config = dict(
    n_mels=80,
    hop_length=160,
    win_length=512,
    codebook_size=1024,
    mask_prob=0.08,
    rnn='lstm',
    rnn_residual=False,
    optimizer='soap',
    one_sided=False,
    weight_decay=0.3,
    adamw_weight_decay_other_params=0.01,
)
Rows from block 4, named by matrix and row number. Each number is 500 + 40 x the weight over the matrix's rms, rounded and kept within 0 to 999. All counts start at 0. Numbers have three digits each.
# weight_ih_l0: LSTM input weights (gates i, f, g, o stacked) (model.rnn.0.rnn.weight_ih_l0, 384x176), inputs 0-175
weight_ih_l0.136:415571518541533376490516532481457453547551552458502520475518494451531492506589492511557457477489485528492540466478484432496479463479514443397488533494505467480511528463495533521527562495507524501444470502496484499487540540606498512550535492531511491443496489537491490450466463534474498510449543564452497517569461534525468546561535462519520571492471479506570489545507496516468550567470476504474484546467515479458438520463411498553516537476473477530517471564529503430483498536582482497498488531473452506552544551456515491424512535
weight_ih_l0.137:490490503548524503508486500505423445471548484538463441456533478493457491413573562534481465508472566514535474547537478568497447510456562460450460496415527545463433496579495497464453553523491497527454501495563426550529549561451496494461446498539493539528531500489520439461499529469543545560527410484497492468508454496500547486524561515443499507485474508495505499462571487487470555543450559535469480468547558492466522554573499463538534502481453514559483478497517504466520495485517479432456492551509527480445522477459458521453523450
weight_ih_l0.138:523546571610555512477493476511540574499486485500450468539551601476540541459511581470533476450434532595548499541592479528522457514426477485448555585484486565480452454543535448437507465458444403470546441486434545522459544454527487470515558497520454536428504444438499377527492444466461493483458575429521482463556480516450459567581580462501543485475538516601457515497516462504523538537490475548513526456490494554465531480467538549553444507437476468498549492559490433454516511498516504524523474542421426488465562504521455496452463502
weight_ih_l0.139:440475519444541517520408525533524552475503440459440490499513579455516558453497573548478494528453482532531501496538489529461496486467492490519537457446511453542482518540533527533460570534560554438508451542434488448605518515535480483543437599438506476514474573467531504518476519545450480465488449486523458508521535456470519475548506476559514469511539499484490464459570517450506539526437480539485515431471465592459441457500396443484548543468519453469506516456486504489533490557487477541429445571418586466522564451514489555468474497
weight_ih_l0.140:516445550527508500523452497546459528396546497448465513472519503471494557489512484454555483509498590507502485563542515538522479483441534421504564515437514540491510522525437488524553465469521505516419506473458493482524454470578423478464547453410449535552515512513540466461442452473501495514411481461448529461546428490506489567551492479514472526555521511519500490525556489590448491499507531550412466468481491516428537495473467455599485544494482476468523462504520501479549523489449552541431433495517511516461437509532497515524549581
weight_ih_l0.141:489514495568511502450417513535523593456493469557444508546515563547491482428467554511501490561513491491512523521572531461502448460486513445567487468435453486455473459499444488517428487564483479495448491552481493477464545532526504444430456574507484446531511452559553461509479462557540468553456526514437500564466484484453563517495551445545460447499502471501498443512564486483484492572502549446399547489529504523467491494513473444487418459503515520519496449554478462465444576503513573579469469469501476462444493567520534515555489467
weight_ih_l0.142:525586522491534421497469518556541514405479456488520522481450498499507479596446521501529462546506482551502516546561544515494506550372465466430550564523514461456486470424533534549414531454567476452398427547497530458511449479554450530527484573442479552505538492465527436492503500509475483522469536481448496486464512408488505563560517460556478608467585536498512454547517578447494492545496484510464540440497588525422465517566518457540524474478443445513580429475499472461527568445555603480518439503509491496522537515518425491467497477
weight_ih_l0.143:449479541478512528445474446502438507520561549524490510528541551500548539464545549434481460479434527551514464544506532476510541416497484418474485458453471585523474526531525533510402539442515560498463519462469528502518474527522534454506459537526481587481433469507507446465503435413489463497460438505497498462499466500451555557453509480545489580528473518514506505495532553534495539504511491569427443450456505565423438508487504474547514514457488461570543464591472427530516484562481495505466505541481544528440556491493472542503534474
weight_ih_l0.144:404499540576482459580481590542503481453522495438550482501500452516565512480541593466460418452474486508494522527504510534570501559411457433482510481421522551537483547550477503451435519481532541492478556512457525544538500472468515547522513512443586506555435551418573431448493512494559572564401523535516536442459478498472477505467528580545553532471516508525473529512516565481507495542445551529461553533468492446457520460516519439555486541438493511555499486532540511552513461522527504567470550584464460473517446522583543539538550579
weight_ih_l0.145:487554509484512448470487557488483493465492557547494495488537495506470515512556466510439463497471421486559455542515496486453478501496506440502502479503469496508554463462482459535526500535471519472448539535486446474480549526540528483459473524509517514495477488553529480428451427522566486541436476504500483489445462519481470456514487448504514495450495461497474451512539465432517445539460543502570564467483469537543498460559591426464498531515442486546462492545534478469430487544521479548493483485446453536419516509473554492542425555
weight_ih_l0.146:431520562544485538511443473496460514466476438472497556440458456531488586480522600510414498545542479567478503484468517571554460531529487445532511497476564527523480432492574566469479613527502524505485511507533536447470521480536421499469491497417568472436438473494513526490558446481535499522422490548520478425563458505434525504480515393527512585438501502551523457436514563514517457506534487560465456548552570470474515475522496460498514462530502375538508417499527479502510531478483491484532475592485516502435487529479526555521463556
weight_ih_l0.147:518448428571495573540501481516523477530525534460460491555488526451518617467486498536466518495578498593627525514485509549511451458439486522442484555470506550450514578539523512465501529527519450556537442447491495509489502522537533474578505457435486548412447569489464530435587525566456430530421520496533418489519477494462484509495527451528456549443464477533477566464477496508569528577564568564427470507538462559470487387506520428485495505555489564520485570529502529478473531563541519504520466513507531474500503494581452493421517493
weight_ih_l0.148:423449507559525480496479470522487464421529551456451547501552431545593540479491571495507509508484424504477523503527458530560463479474571487399473514465577590503479487514520492549525493398510416461424418450518471441513442496483606556473519561402525442452425502488539462462494460462535453566414466502491535425490515489482490574538426399476448492519505505483504473507572569495495562515469485506441513447526473533418493529525524466492512530462488447558443452531520435438532576576511491493522433492477530431566443456471584465488490495
weight_ih_l0.149:447491520538531516493452501470461450423561469523492426503541484488519479502505495508528569518501490517528466567476499420499525523501511432496448488415548484457470545567479541479558537458547537510531530537493545535531537570578561480520426461520505462466440505487478515460537418473589516548463520516438494513448464485557533498508519524511551477439506513544480508561477484465444539530427551486529478474486499536457527495558549462537494482445470504493557538447472523452523435537512594507540489468428533520519462484447536454464533501
weight_ih_l0.150:509478472521552506506473472487484529457500538558472533519569555567498488469497527436537464474524500450500514488519482489465446435476485467454549556483507494461551511521486536527506516526555489520545472565514438452440522504493459442525507484502459521429502488433519431478454528527535507527432518491539430538537503478443476467467524511421503527416517525517526410489568559521475498453519549471547466447452560510481487478532533446500520534504483535546573482428478459488581534467519559526579493507469503481436477522484470487459517517
weight_ih_l0.151:481543437576499540546498484497475482511507511517481514460468512484468560434515514414475522549558496558552480550484561553460519499489509468486472451469531442451542523478491452460485528533473496550449460527490535458523558461465467557570478469473484513446538450527513486462483431492514493532501483523503448546483480525454534505519498467555488500545506485554419532473469535464455499562502511568499520526471474546474513532499452467495564575473555552478475497481516459509531526555446551529453456505533486537507529431494452453537487552
weight_ih_l0.152:512551491604521485494470532409444570472475474480462499520468495500517552503495487459535507445465520511468566549555487531544496491457450398441529625429437549484476487501555534499557537500494488490540446522448479477427515557520481488512457459447502532446479436455461417424530462509467522488528464546467495462541499452424430547529469481607534517479476458444495484541514500488555525470440489468542518463468529481488485527537494457476450544420508454495505488510574460522472508452540484490455467526556477467484514421504515531532556506
weight_ih_l0.153:532473505566534519547497473499497494461571449477494420429480517499465546523493503561508548522541490442548467530468480552455538552533501495501523512415548537508519505550463515506528483530563528454417552610470477525574543450499486492530451559448549447498492502448496506403459435523566530509417515538455510420464484468476416514523490482466552579502489557529474428538576434473475535517466472506424519478496503531479565494483450459548510554498542526501491519513529442446499548557468474471524436529434426539638481437556469521511541484
weight_ih_l0.154:466466514492538464521436482570459462450478515548532522497531438479483526454503482519450498411516482462471504543461487473515436505466478484484541517475494540551486547550509548504479455470508509541419453489461474429495468518472510493458490502456468520523442531474495439511574539528552525468471510461535420490465519500475562495559497459545514498422586543563444495477562536513533550496549453521416536471475488529459507502496506463495540496559505551512511478588538483499455569536501544486558439488439563517490556552459483500490516545
weight_ih_l0.155:475552450495545499513504493504554557460475503513458492501560537525482503539523515519486517447464460503525483486569538558538452504475490489463529511372519625468458550508504525566493572434513493458531499559524519554492527488526455520605453527400544445480489489534506423469473501431531578565471551478461474467491490494480483500460463455444531538454484549427443482545494550491490441570489538485477494536509538549408511522513443485486502546477509517503508441504497426430536485508561562423521477520441505551486516473506548548484448467
weight_ih_l0.156:438519535459469505490481497571462572469500475471430527545535547457441585480518555534524540485489512520526510478514540522505470442513448460392501538494494593465497459505540473513520548541475503565444446478488537508535491529562498491470439525531456470511427496527512493470487448479487494520441511537443532517477524482494537491480529436474488536517506473504517513496464539509419444438499476554428517505499503495408513504583517491547535460420518475471457491522495457511453514491572503501523542493519471566485478508499501472477505458
weight_ih_l0.157:436464502459516482543448489492530541466487557562491545459464564528568566504482579524555507472495500458530482576527525466511420492516485447459527554483556595501435476558528539505498503502492491554489469491504531513524537479498503525533537465475513479520554500467519433468498473438464514521448571496538504465563512437488600528501458498503531548436495468429480455516578532512524551551496499489498493413453539531470506464526459452561450539478525538571475450555486420485442481485499547593472459460541497545510469479490558537496440504
weight_ih_l0.158:511519524480450460525477534543494523396556507483526587482500528476511562488503483503530479451437513492537556478556513554459447482421433449425544491513493517508498506576538545469495447447489487457455500467522563487541486576566486475494590449448488422467467461464510420490455460472515474562435527583495459556426491529493548527560546426460498551515535563473405494505448462553422541557474500512482459526471473479495495476521380447503489527568546495530444462447495484419495441553517466580496392462476534532520512468549536481529451560
weight_ih_l0.159:451468505448519560540526473487418561391482548471417456501471567490495457533464466471566453477495523538558571471506566558540423480462419471526501569525501517501481532495484567508520560446416527537492480527484499559487511537474460452415453522448529517494481440526526408474466471537492480496403549466423545577458510548468500562554548425545448546520463612486464483513465546541535547532469493537465449450562468537463496485536543491489496525540464528528518439476502523525477571497515456481492433534509496598571478509544535465501519464
weight_ih_l0.160:483473474519511501465490523574477534430484500542432522471478561480504484537428529561541473515508478537464468552507494511515515519422446471545446479544487505520474481564556513466506530427517524457562529562465477466420489466533492455579453597516548487469473554504578467442481460431437537548454583531437501479522480530470497542545441421517479540466476478468509459515487441503534573461439489557443448490497430491477527538476429490560472509538436370581582502546573415525485501482529524458444493571391603467492581552477502454455520555
weight_ih_l0.161:508493489538565473502486543550477478484513527442440575478520478476504560481512513452464402438520528516500493517493484505515511598454512469530503510431543499459525490478479531464596609554496490483509491497497499510476532501585480404552455552466524504476433535509538422500411471486526502534394456519478571520485542573456555522443561459547486497421515439514513489513511498530497540494497506609415454556471519527506437481623519463555495490494580477508530525487480473448482474563513541465555554533492471529494579520472479465553504438
weight_ih_l0.162:435467412565565474592565519518513535465483559455489467486470558480527538469484559548579469482430537467470463495516457499459434519561536491472477483403487597500497524493483555474433553519528516470442450463524477519497481490523487541495505521479468520471448536436592404543498459457522578555419489489516523466491488502474511502512486484500499559557478485530413455423552506492464508543472472500501455557506511559459480462499482434495467521554530509538508469456593419488544559535469496532555452526463485556505471467415510566512505510
weight_ih_l0.163:497493462457552529564423552458510519523510510482432530491493477526447518554509515527534446458547482482527484573499445450464471552482446461427527464415523453481469492512537495467546525556467476504582478493430576567456495554464549505488495559474456524406471468513460433518524478491547484487513536483559479567566422528540492553520532434525495484547483422537433507516530554450485540542498538528465512464526512481449459518501500431479494464460514476452497512466559462446497493505488504470527428486493501490464472521490518539553506505
weight_ih_l0.164:424493486588510453469520536501449526456496477490427591500478472500510576466532541531509435536476509612502540499467474440509560473462420444429436512447475489486470576467542534515418520488529535438484430486451488470451479537459531540543493464467521553522461485547521460499419472521523513574479560543578468428573523479512514496505494492504479469452518506535494555517499465566516530546520538473470513521557466451424546559519491477577478493457559478516558443450506445464467508521474584513526564486538450528431481489497468488463529506
weight_ih_l0.165:449513523498549541510502459542521465542579503491469507461587520458495585462562567509469444488465514492463489527492453502531497525458469488438522593476517578409494530594469544478561481447436431540441554453454459472563456578571504505475461485450525476539474556442513502549489408433472441568421521551472523478536481468502563537517467441489441544423530504494517419477456472481505565494522510466502508488508519501508519541543474478513562514479542469568456465420573481436484458443526487534514430444477499460482544502478546497488530512
weight_ih_l0.166:451514576549513438519456516506512491421509533459538495516557515517456529491455563437468482479507468552542435524488521506482502530468483396539515567518487521503528470500575498497424563486524523501522479468480517501480466500478502490508490548445476456441554482536546487481518479516414588576449507457450379465546536468407542543425474461445522589514472587493551481463473454461488475534520520554505521474523527521506459488520509462527424461521491501449474487510551496477534557516546538485418475528484427482474494504540475520530550475
weight_ih_l0.167:505491524472504509518445531474528579459577529454475570508565518532487524472510522545441478402448469513479500433589517455569479526540468533485472537501516502541502497557477489460490494453484534487477496495429557502510456538497486499522423480515538495510465504478542476531512450502463482431465536485529517426569476517489467487540437512518483552481562522549568530500487461504453518470469558554514479476527564534425497490425545441494488514498479412451439477399524437448483508562492519588494443496449458466439454498465579535479473518
weight_ih_l0.168:523476535481554464531442491535548556426540419475436465484478466439498502508485514498476490487486579532573582562483563451493496549503499460550516549449534508545520518469511517497555507482442528451532539466501567482434516476497457519535424468461511542476510508566514495450485491440501484459507434530492518544500492419480441478438548466454478567514443527524511504524486506509392521537513542531424517469522456511430500489532545477473469446455532519539501439440522487481518473516535546511523464529417473508543488513455433527492467527
weight_ih_l0.169:551461461569542429504529449519448519485499492499519518532502458446499493497495568499552428487517492598481529574410470557554437575464507472471527532490530568434502485526507484516514506435454546495479432544511525536539603504491464417581507482449497466465551499483509446462443419479495521566436465531475534409467519440529514491445474486502523480480509521491509418504478488515473489525452488458479592486573473564530542466533498513425497486473440426528439442526549492505452502500590520523476498526466489504528485478544456486478482533
weight_ih_l0.170:461488559549527494536477547496485517476481446509521472553509506511491506469502525569508449465522553506474444507493481441469431517495526416455461565469505571472549478570541518489423528537464537469461442464484507478478461542496447492524449456419547526513554464468534512508459527533469515448473500533528522539503517504487571484481506452468449483450448583482500523442557486527496493499450465573500503516502512547448437501499580448519519529467498513471544505563499421486422480540534466444488449562444545480506448482509516469518542488
weight_ih_l0.171:465524583580558470445484458566536511420543531487456512541535577506504580527531539501448479531462503485443553566452444502472513526504484483422527468457508470468478577506521541457475504464483556447415512551495510464503449517590485449550465482461530471541498446485494439478494539536478499539424436532498458477497442504499524520489476505499550527493482477539437519463468533475472474491460449579414518519548482499400537527543443415520488542476456513551484514544543481431527409511463509471508522516515515498499521549529513512498528528
weight_ih_l0.172:510521547466563480440469463499484548546549520506506555505539477497530458447542607533451488492562497539537472470508536496496537539486509496498460432471499532523569538544451465422488500436469525410505459463435531580562477501482442518503463487529414516549510501389459464516483438464499483486499455480458458491482438446492424462517459505471550519533496495540463491508505454457480554501485472450405486426491534547459476466536506543529449593513489461507553476524500490534457436552540528462477472523479459503454484453506532466489443495
weight_ih_l0.173:472450501502468525478441524555481542451484561482494519510491488555492513445490502562486498422434481458491510485563471469570476515458447493490488588371584511419478467489489471451468509419571531470555480523512546405517500535553517527454493462509472501568529453419438425446461493507545532448418500500456488523538529533496488564539457437467504544485448500527483511574527439487460542482537445491441464433594438517426464499546480432477499528526455474539551514467465425506553512540492567515498438527456433461474517452482530416571489456
weight_ih_l0.174:403387561633473569466517554511419514441458567531504531532488462448516585468510558573580526464527563492460449524496452449450426519490454507427506610464485504421460502529451486442422594542541494442454390542474463530506560524571444492542472446497510471474549481424556382505476498467508485573452535528531558547554518500443532556488563475513541528546516492523439521458554554433456476445512536499459577477481550467469551484543482459551528523501565512492517482508499394464537467474534495555593481502413443458473508475526512512503506554
weight_ih_l0.175:498478547485496531495454479474470461493522470533446546489568511451584492496484557555525457510501518557447528541515522501533465457564466517549480473415504467571524558546485528485522556422551463537514512492464512504544451482501477501566459561455499553511426490526515492529474503444526493471429551466538482437534491512478494460483503500499442598443454507522514484478517491510433527469529550513481551493480523549410530547558395496478452491574535454507521446518497548434573463464473511547452449506476418550563472477474582489408496590
weight_ih_l0.176:476471482552517438573473517532452463411487477461498530545537514489480510522502517533567436477465511507516481524481479481472518521532482429445477473460451549518491532493538511486495499487504591529541506601480507517510477556532465509471445511492520503546544538468499472490484557478503516570441503550485544499449467399397493502503537511458453536474489528536481437555548475554473508486543525538475466537538515502508538465532415505496504542469507509475543442450495496510465500511489556547512448470443530478528531470526531518495565504
weight_ih_l0.177:528433469437458623544477504503410519424481487519458512470482474488489554437509507569462502428487512544579569476481495454474495445402521439470518541471479553489487501518490548484444542447508501470489443542459442469506498553518521516430543534486501448546476440488527487436478408540557443549401504453504486495538435451500506467499474462426489530438490494553531497475521550547503614496560499479419583436506540536460475547462426502473482492500525511506459492494542581541513493559556526538465510485497545510495495457478458470480504457
weight_ih_l0.178:465503518501486566540564572501483438456545444480502565495546544483573590389512542533461527539500512475471455564522502542466442486427511505486471542441526484427523524550506442498500548480565532505466479493507423506580553452501516545498494526439481510482434509415515468556455517449555466485406458529516490491533503545513450486447488428465546558510518585578473454476466520483471418481526438581489484531564446458447474508538558463580482486498491506555530427535517458514520424512468529495533535482517432508440579511548534526498472506
weight_ih_l0.179:462474480517561540513479487518502529506557516470468504533473565487495498516541501531469447541494465457533579536579532574517503478511424537451542460465512490497524490510517453468485588531480499551512491436555549486456458481552505435524400474517435546502470489486499470543530423496425546500492515450519504542524475433525539487504471450506491515501515454500523479534460496484491493528474461482439486499501458520503515477512472435526442474482523522572526442560507511525542536495543491454480570524458492504458520449436475509509547563
weight_ih_l0.180:458511528502476481476484485458525467527523530474473476525470535519560458433545592463509449467527549505559533577467501476526465486433530507478557537472500539476507504480417467497498575454505491560490522432482471516463555542482503443517499488450474528517467494508532445487476429441504465538407535506477433462528447565520493574515452462516435460497524525435510504436547523520510475536463528526570494488445470529546512471577471480534557474461463498561562477480461411436489578530561572499479521555465524460489563546465458529474482523
weight_ih_l0.181:505486472505501546529479508552440460466508523543478554466468503533532469447599499482594546489448554573480489577531525506490448565533472451478482526452558488481543486502524465536455450453492507493506523494494507499567482477568499501484502496476470559542430515456488463521446497467567452577388517537537462463488480540526513546537473527518467535485463454466492481515470501484488589545508497460387478461465496498482432467535477436486544535461455463519489506534489433478478478438536516499487605586473500462500569531524496499453425525
weight_ih_l0.182:514512496550574439571518503565526537497550552502525472492539592504498503473505505548467494553503462537528537542531551476465480481433496456489498488420572530475551505547464472434502515504531502437552500530506537507540555453470456391520456527447533505529505496491478460477488441525496533508433519445513453450508503475448554492492535421463470539456521537490517517478493473467503479512478504518488564485547549530403488519516544513470474478523477472519571529488435517489421484544542590547501470505434525500521558439450488459484477571
weight_ih_l0.183:446490492448515489523528472502457502511448567510481493482545521490505442511599483591572441501442475447489558476557556506515475431501458447487520520443523457466492577501517553501531504423542555430522445465483472537545577476536463460534487485448545488493505464531530503499455503435557558510427483465494460529533521541495481505524471463498447516468510452474487518510451533505518510471484589538441468467550529441497519438486475470454503471462509433556533436527511456496505476465593464533540427449391462467500524499504522516532446530
weight_ih_l0.184:444464543484486434575457467542491543459505499459464489428464514465497465509476480463525485448517493577463534482510503459450530435457477425500530539457486557509528566516553434482527520487472477500425442534461511467551548470579561491500487470472534527501532496544504445463513455446548576468436535485530482452474474455500560473525496498482536516492450525533562367461496450485500501499496518522445515512525505555431447466567491437549450525454505514528510445449584422472475532551553546456492449534499441506521506480439505491457413531
weight_ih_l0.185:479505466444544473500415523504443539501540526497495523518548491454478501471547546467506451501477612537473523533481551571537443473488462540481456521474460595494441561497541524541482504478493480566471480479449463477510537450556448467536510489453525462500486504455484399515563489486480440531469512463495483451494447423584547566457450537504552463492536524544524456515530508522470486466465500490484475572498454592420414527452554466510473467508445536524521514509466388460483510538526502517548477473468509526540532505513529525499517474
weight_ih_l0.186:442513581481523381483447460533483548440620479488524471538517538476533525475514556435547444470535529576435504569473451523503405476488457465449501453399518591467400510515518495477477471516510490469545479478450544503580499510472449481488447466461524510500509484492497502506492486556510523516433547505503450498543502440540495490414511464450462512516487477520492467493480533449509542544467552524427530488505472555499409503488455507556490559479546473484542416555528423522540521496503493505539477525433543529482493432563475461410484464
weight_ih_l0.263:483532494506542539487484470538517466485470522483468474448502521428457484600443547471531518538473519508503556515424453493558546534457520495463593515489495485484489470475555488479485533546479491514486505526498513548462503515483455482522465531447549541465482445473453439464466476441564530476516454524467511516506529504455529476528479507513457489489521512546437511462573498426465461534540501470526514451506499497507483477481549532532516487521539493524559478493535422501458508502499525461506404506473540463519479498461493464505491518
weight_ih_l0.264:571496562574433455565502496493445542468522526456459468468429525474529477365461551515489487466524475484450463491566550526500516457493515517507513415465502481515465476448463478491517451452481505551459486500469508477446511514506495531536439532505515543463539506479512458487477562477433473529526484502525500463470437472468461514502495522554482546442484443452518562479517561480482527458496535425487463487478442573520474527531474523541587518503488451480444466509568442456466500457457521456540490505507474519461459472504540519449451473
weight_ih_l0.265:463407454464524577510492510506490504486494492497557551540518547528564582463431507508465519552455521543448523438442442545536502559556514510545498470565514495470483474549476495517590497452506440523512520546463526567503579532448447518520561552545572418458528566416444567520510525470502505530542432477471476463549537445475492505432482453476455564488567513458497472522468454545514434486565456526501531446459509564537539497497517488484476568438447468452519511488514529467506515497446548519469588505498566439494510528555514452522504557
weight_ih_l0.266:518581514468486494498515437510460545558509526551482499420426450459512464499452513492536457490527559465444553494528480445483562531533458525479569528493421476448443476454586540517497550522531539579508527490410554484470499561484471524499543539475513485548561447469554463469528504447460530471508483508389492484457505493508532543518575452461545507516514478483528538527459526482483425534516472553545511544547532508478476438526531522541453437430515454513509547513512555493535502503537547511549511462535500504553542530507456458491435472
weight_ih_l0.267:495483477477529507490494504555505503463517440484429572446479555491527494553477526533487540502503473475509510516498414541562524516550456550537542494495547484525535522533400591549510469475526429460486487566493480463550521494513549489513489522460517517539456540474470485534523523553457464557578543468516500503487528466498472484509526478458576510556546474512602559543531482481540509496449530552550422483457508497496478496495543502481483569473494539520587523492477455510494468490469565467472416519516448500472544536562485466536477521
weight_ih_l0.268:479528554514535508472500473501508481528507448559440506473484521516524414484510576466495550486521571528563492534519517515570515452515548501553409420517472455516521501544502483435450483496559479529505492490532523493525442516526558545475479529476549446485481529457467479534485478485576549507529453453512460471530462519543505435452489526495492485470446428419495589543506494485540519550494497501464436449440540545489536547554465565493500518479506529515517539542489509517505473497477493439516505528534501514498509534519529504480530499
weight_ih_l0.269:526551578523476486507451470478520466491480520535440477475584537438493487433527423494575425515472462509515517405464469549473479425516454499490383464516539495499546494542471534543513435537466508492546536448521524561509494418463412457458490458545506545498500480530465444511500514469475485464492548513491479445452473548503543493500531513518501506595510506509458414475494509509539512555506449520518514496567479543470474504472514438483446559506467520448491546539555558534540484461488526475559497534538538502500498540533576524523507523
weight_ih_l0.270:574495478509580543545532473517461524572500510477539490436479559521498453459469559519439463570509472535432436543426456484567544507539491481461429474503512458501466468478556486524442466541569538540551474498563514468510522527519502442516516554493536488516524507561460508526478438519532507511517551451477502431541437459525465497507516588523559445548430492526522533492505439533467510513460479413501515491418470451533438479468509467536538535522457489488512509411534525539507491419518531498466489517468546491541431458498544519503470509
weight_ih_l0.271:481533562528473495505448463495527412486482509496523493457466536518487508593516465544465467518518472506444520553475457496480523454483488467556496521499487426543472527506463531458515511471497504528488446446495492520542495512461498545545527525460467483506562490558525551534504426481515524500537480482470475523472542445469456522513446518533426568520483509531511569507501597439489565478545469492561490454441492479492457556520435511439493481552540499433466479436571482558485509470543473559481459504544490512476471483487504524456494520
weight_ih_l0.272:460501487519506549466491487547470553506530476494490541505440525471478514509495538472544467540555550474539496539475514495534484513496450492447486561458539593479471492513502522523471508474430442526459407517499477485531537494470549519554537559480474508468471472474509472519532493558513522515539536521431526506556450544425483491447433493538512512516480508485462461463539510474484507539423520449478562532516492503444466510595549484469569529498456436493520472443517536459460459521548498460521558561444487495487560560447510528492532521
weight_ih_l0.273:467482460507490517473520536473512520516483522526521459474483480553575520424550499531479519471464514569530476441533428476437497419520519525503448501522501418501478507465515529554539521485555513494463483514517416486479453495442567453561477458536535526478504519563504473535539552535551479523528490451505544495475532554532454498580408528425531463498479518549506528460522509514471535432483477464425567501478469461552500440524471532488472547475521480502548467470449581528504563439494472498473524539482532580560530488450519535459503493
weight_ih_l0.274:516496517507526518554507547522520535498464431487550456457494555528480521399478467464565535497530522480437503481520495453514531517505484452432427480508549548477496466481508499430550547527564495464414416525516490444532480533456506468533574551468526445460424533457493551451508475505502529458521437498575546523515497446442529544589502518427462497521476481556552478517442586487536497499464451491528519528455503496513471522547540547503539508475483586435447467462461430480468522465510439512516554496496529425461545490439473485527476430
weight_ih_l0.275:532505505476463506534473523475542516475473457468460520525585462494554477520535497507497469492542518532498477504452497498445445545566519562464501565521435438448552450546466513455467459529457495490525495492466472481532515485546582546488451465502514493458482512472520421577480426497554586499442540515456520458501471452481452488525502495497443544488435468465495442472454489451512432456518457485552479461468525488472530517478463480544489506435454486469476509447536516497544510544459494557442562453460531475516515494521548458541492470
weight_ih_l0.276:540544478559453560486521570533548498464529437446502512505472528516498541540511551560500464484501469446500569424519549529545548497561481474493530447469458523558478468521443511529514447527502454490539515471438450451543523530511488509561527490422522536526479542460491481445510478454441494549512482547433498483477454520522431473501432482505466533499506501526493489498433494507470416536542435540512521473516535454422510529507448503488465551486531468470521460443477539498393452506512510506485509478480476573519478449584578455496446574
weight_ih_l0.277:468480499534462491445608524476489552490498483487542496575545570518523518527448532519466534501556507448555521514522456531524498506501418533453549560451549551475466463454516522489511509556480507527533476554454538550538481526529454503444470445448542499459471472546507542532528484481492462484486534466451557503551469505496591539454517454542556525540518444553532462545515421482497514555529512518500495566528538500499520453493519489538530523520539446507526468434495474483461448516559547508456505493473462452455484518484503545514471512
weight_ih_l0.278:553468542526473544509516510509497453478538462521537477436428493465468540523482485437532512501557502473455500435560507535541572434442486582428522473458511476534488428551479491477433502547543502488587478526482445559460523472460440487458482573491511481500473505508531480481452466517535453491521530477467469542514513498454461460514513517493537469522570552535490477517536488496453479508520482502498516464518552599464469519490460538504487527566528478439465499509456525479406449555559477550545472465530431563567550542547483537461538552
weight_ih_l0.279:521523523479511494448461437537433470506460486566507461494488442450505409486585465521477465526451522445465510487516533449522518440568522546478576529554525463497499480522504535450484486530479463530569457486512509476472534577510519474555456501481541497476454480485527495495504573467546534493554519492433531540559458531492452454501453525567484530481442537457538541504462479539513521470439475519479416525514468517542467499477448531422575479541475524513414497547499588448573466458533468465422508511545523487505510566558485512512566443
weight_ih_l0.280:455503481503458453515549575454475453588529559523468533466504505513552485283503554538502476515555494523513505547547506469546484564531490512558522554466527520489479480476509539525476529489476542516517451509503480483501450514523512526502470476546497511506510520478492462560475496540538564505495556424475510526438473446493509464442437510511450487519476523545471571521473523504479498489513497454524519509469469448518527506466468536416560547531480469530527502519494523443579456508454576455480468483442526523542518530533438417478460520
weight_ih_l0.281:543472503538500433490527554480481451568524522490503478430507467483499518444454534478490493514513546465417526461505500533479506494519541510539520457493531496478513557479527455502519501510523442477499528549529500393515466478506488478508517511528518570558485495518462566490529421486505543496568541614491528456403481497528456482526540453563467481530453502497541459486463530492545517457443469460485480442506523449495521450560504457498450524504564460496599494547430555512451516438425418508518492534496473479508500424493514492551532553
weight_ih_l0.282:514474464493518535448491475481513466460537524502507440484514514530545477558535459552526497477464470468520526478547476521494508517495500529455536490532539525510413471534497470462452543482539510454501459464445492492517495483482492515506496591503495514510495498475569486487497502507560505517498522534442470438448532476482539450489550462412549568533584483548472546481511476451481496551485559516485512462517556488494510520558556525539468488494491529508497420516506483547536474490514490504458489452545550525509535485520536456487436524
weight_ih_l0.283:553471532555402455437471489526495581534438550491564502572522523567530479433517530552465507540506448495496559547495488521503435501493516483550507483548492458489511478539509432505516528480507453494428514514531508526526428441478480512547540473530497509434532509498551485529486477437428464551493426546510532548521544444485490497484566499518541462573492561524544519481488515442489483499513513564549521564512454496481519457570521460483535527461513498463486565523452528523505481473478500450501561499480439518425470486446487573516548552
weight_ih_l0.284:518487507513522448565539435494554432526504544534497460461511479470474555557473484499577485564477499455494491524452478494538537591493451423471471507489423508501532503569549490462464516486470518482512511404532458458545498426441526570513485508504485488542449470455500518484441577578476457508519463491491553489507465564485469507541439454470550401495477511495496557491534441533474493560568505514515484508438474488479474518511456470503465460526460472485478443505502534522510467512487496480470496465456439490519519534501534463432463558
weight_ih_l0.285:504474487523424506481485518448473420524555461446487451437492500544487504476551503462466500497464533533445516489459482590463473434539522501496527557497444505546502502529475469504468520513439474502498458459540493498473578472485509540429495531551564548470447447529595454499540471484490478504545524526571465492475525463454537524515497508442495445503473527494489531498481547513541469503455481502491483506493506515493506535547562481548481545550476464585587489469499553503512471468506507449515523539545419461481515523468482467497502468
weight_ih_l0.286:515488502462485538454502515463435487470533479505523501508516520479538480440399455549492494503475467480530452546480497512502453504470423509506472531492461569526473538523505510407513518536436531479495448527461494523470491532520494438514497604516477506442514517471443462491438539467493500432495532564480513467536483545538458537482524529535493480506573542547514516495506531540514470517524477425490534481558527473529458488553452558472434505471457564559463459504486497517468411558542490524552453543503518477468511509456426512541455467
weight_ih_l0.287:484569503492507501522508525563476463429480469555476543506479481439518553494486518378503522493499498586450542536529483482525474534517508509523503438453477551470499530449583479521568537491476473490494504439517582472482496479490577514472447530480532491498530472483484556479558455502544497474455564565541500544481496512479537507522443434546461553552488465447497495483503434526453484496550515549502512486493522524525517499552500473509470495484490464496513482531496490446503529558574435578531478548485464463527430408545544474507571491
weight_ih_l0.288:584508552550460484543466582469490428449455517418497478507487511481495529466505547468425464491567477499495410498569469510433551504535501533478458493492539590513552490553485591546493561513521571465483440510505556503469495521517480583546441522507540524520527516546542568489464523556546525584501466499544531558535506515482538502491495474501528575470492599446484533459467505452539444569494457515494529529492440545517513513427475511507511480499494473444595470488444482520540478470569536563461460553479432491445479460479499516448502507
weight_ih_l0.289:473473401496497506498532496517458555428425489489438478486561614475468471476555483544505507543480412461538464488473538529495520551476516500570476546471546478430455549457463549458451469456491553516522470486507468579498480543471413460503535526494473460474458462502476544508569551510470523513452453512487537555468517477483499489523510539440520447486466506537520497452538493568477449488464537526481560467536492563515572516571487498459505529481462525488469493469482529455498574438596493524565553560484507520492466473477533551464532556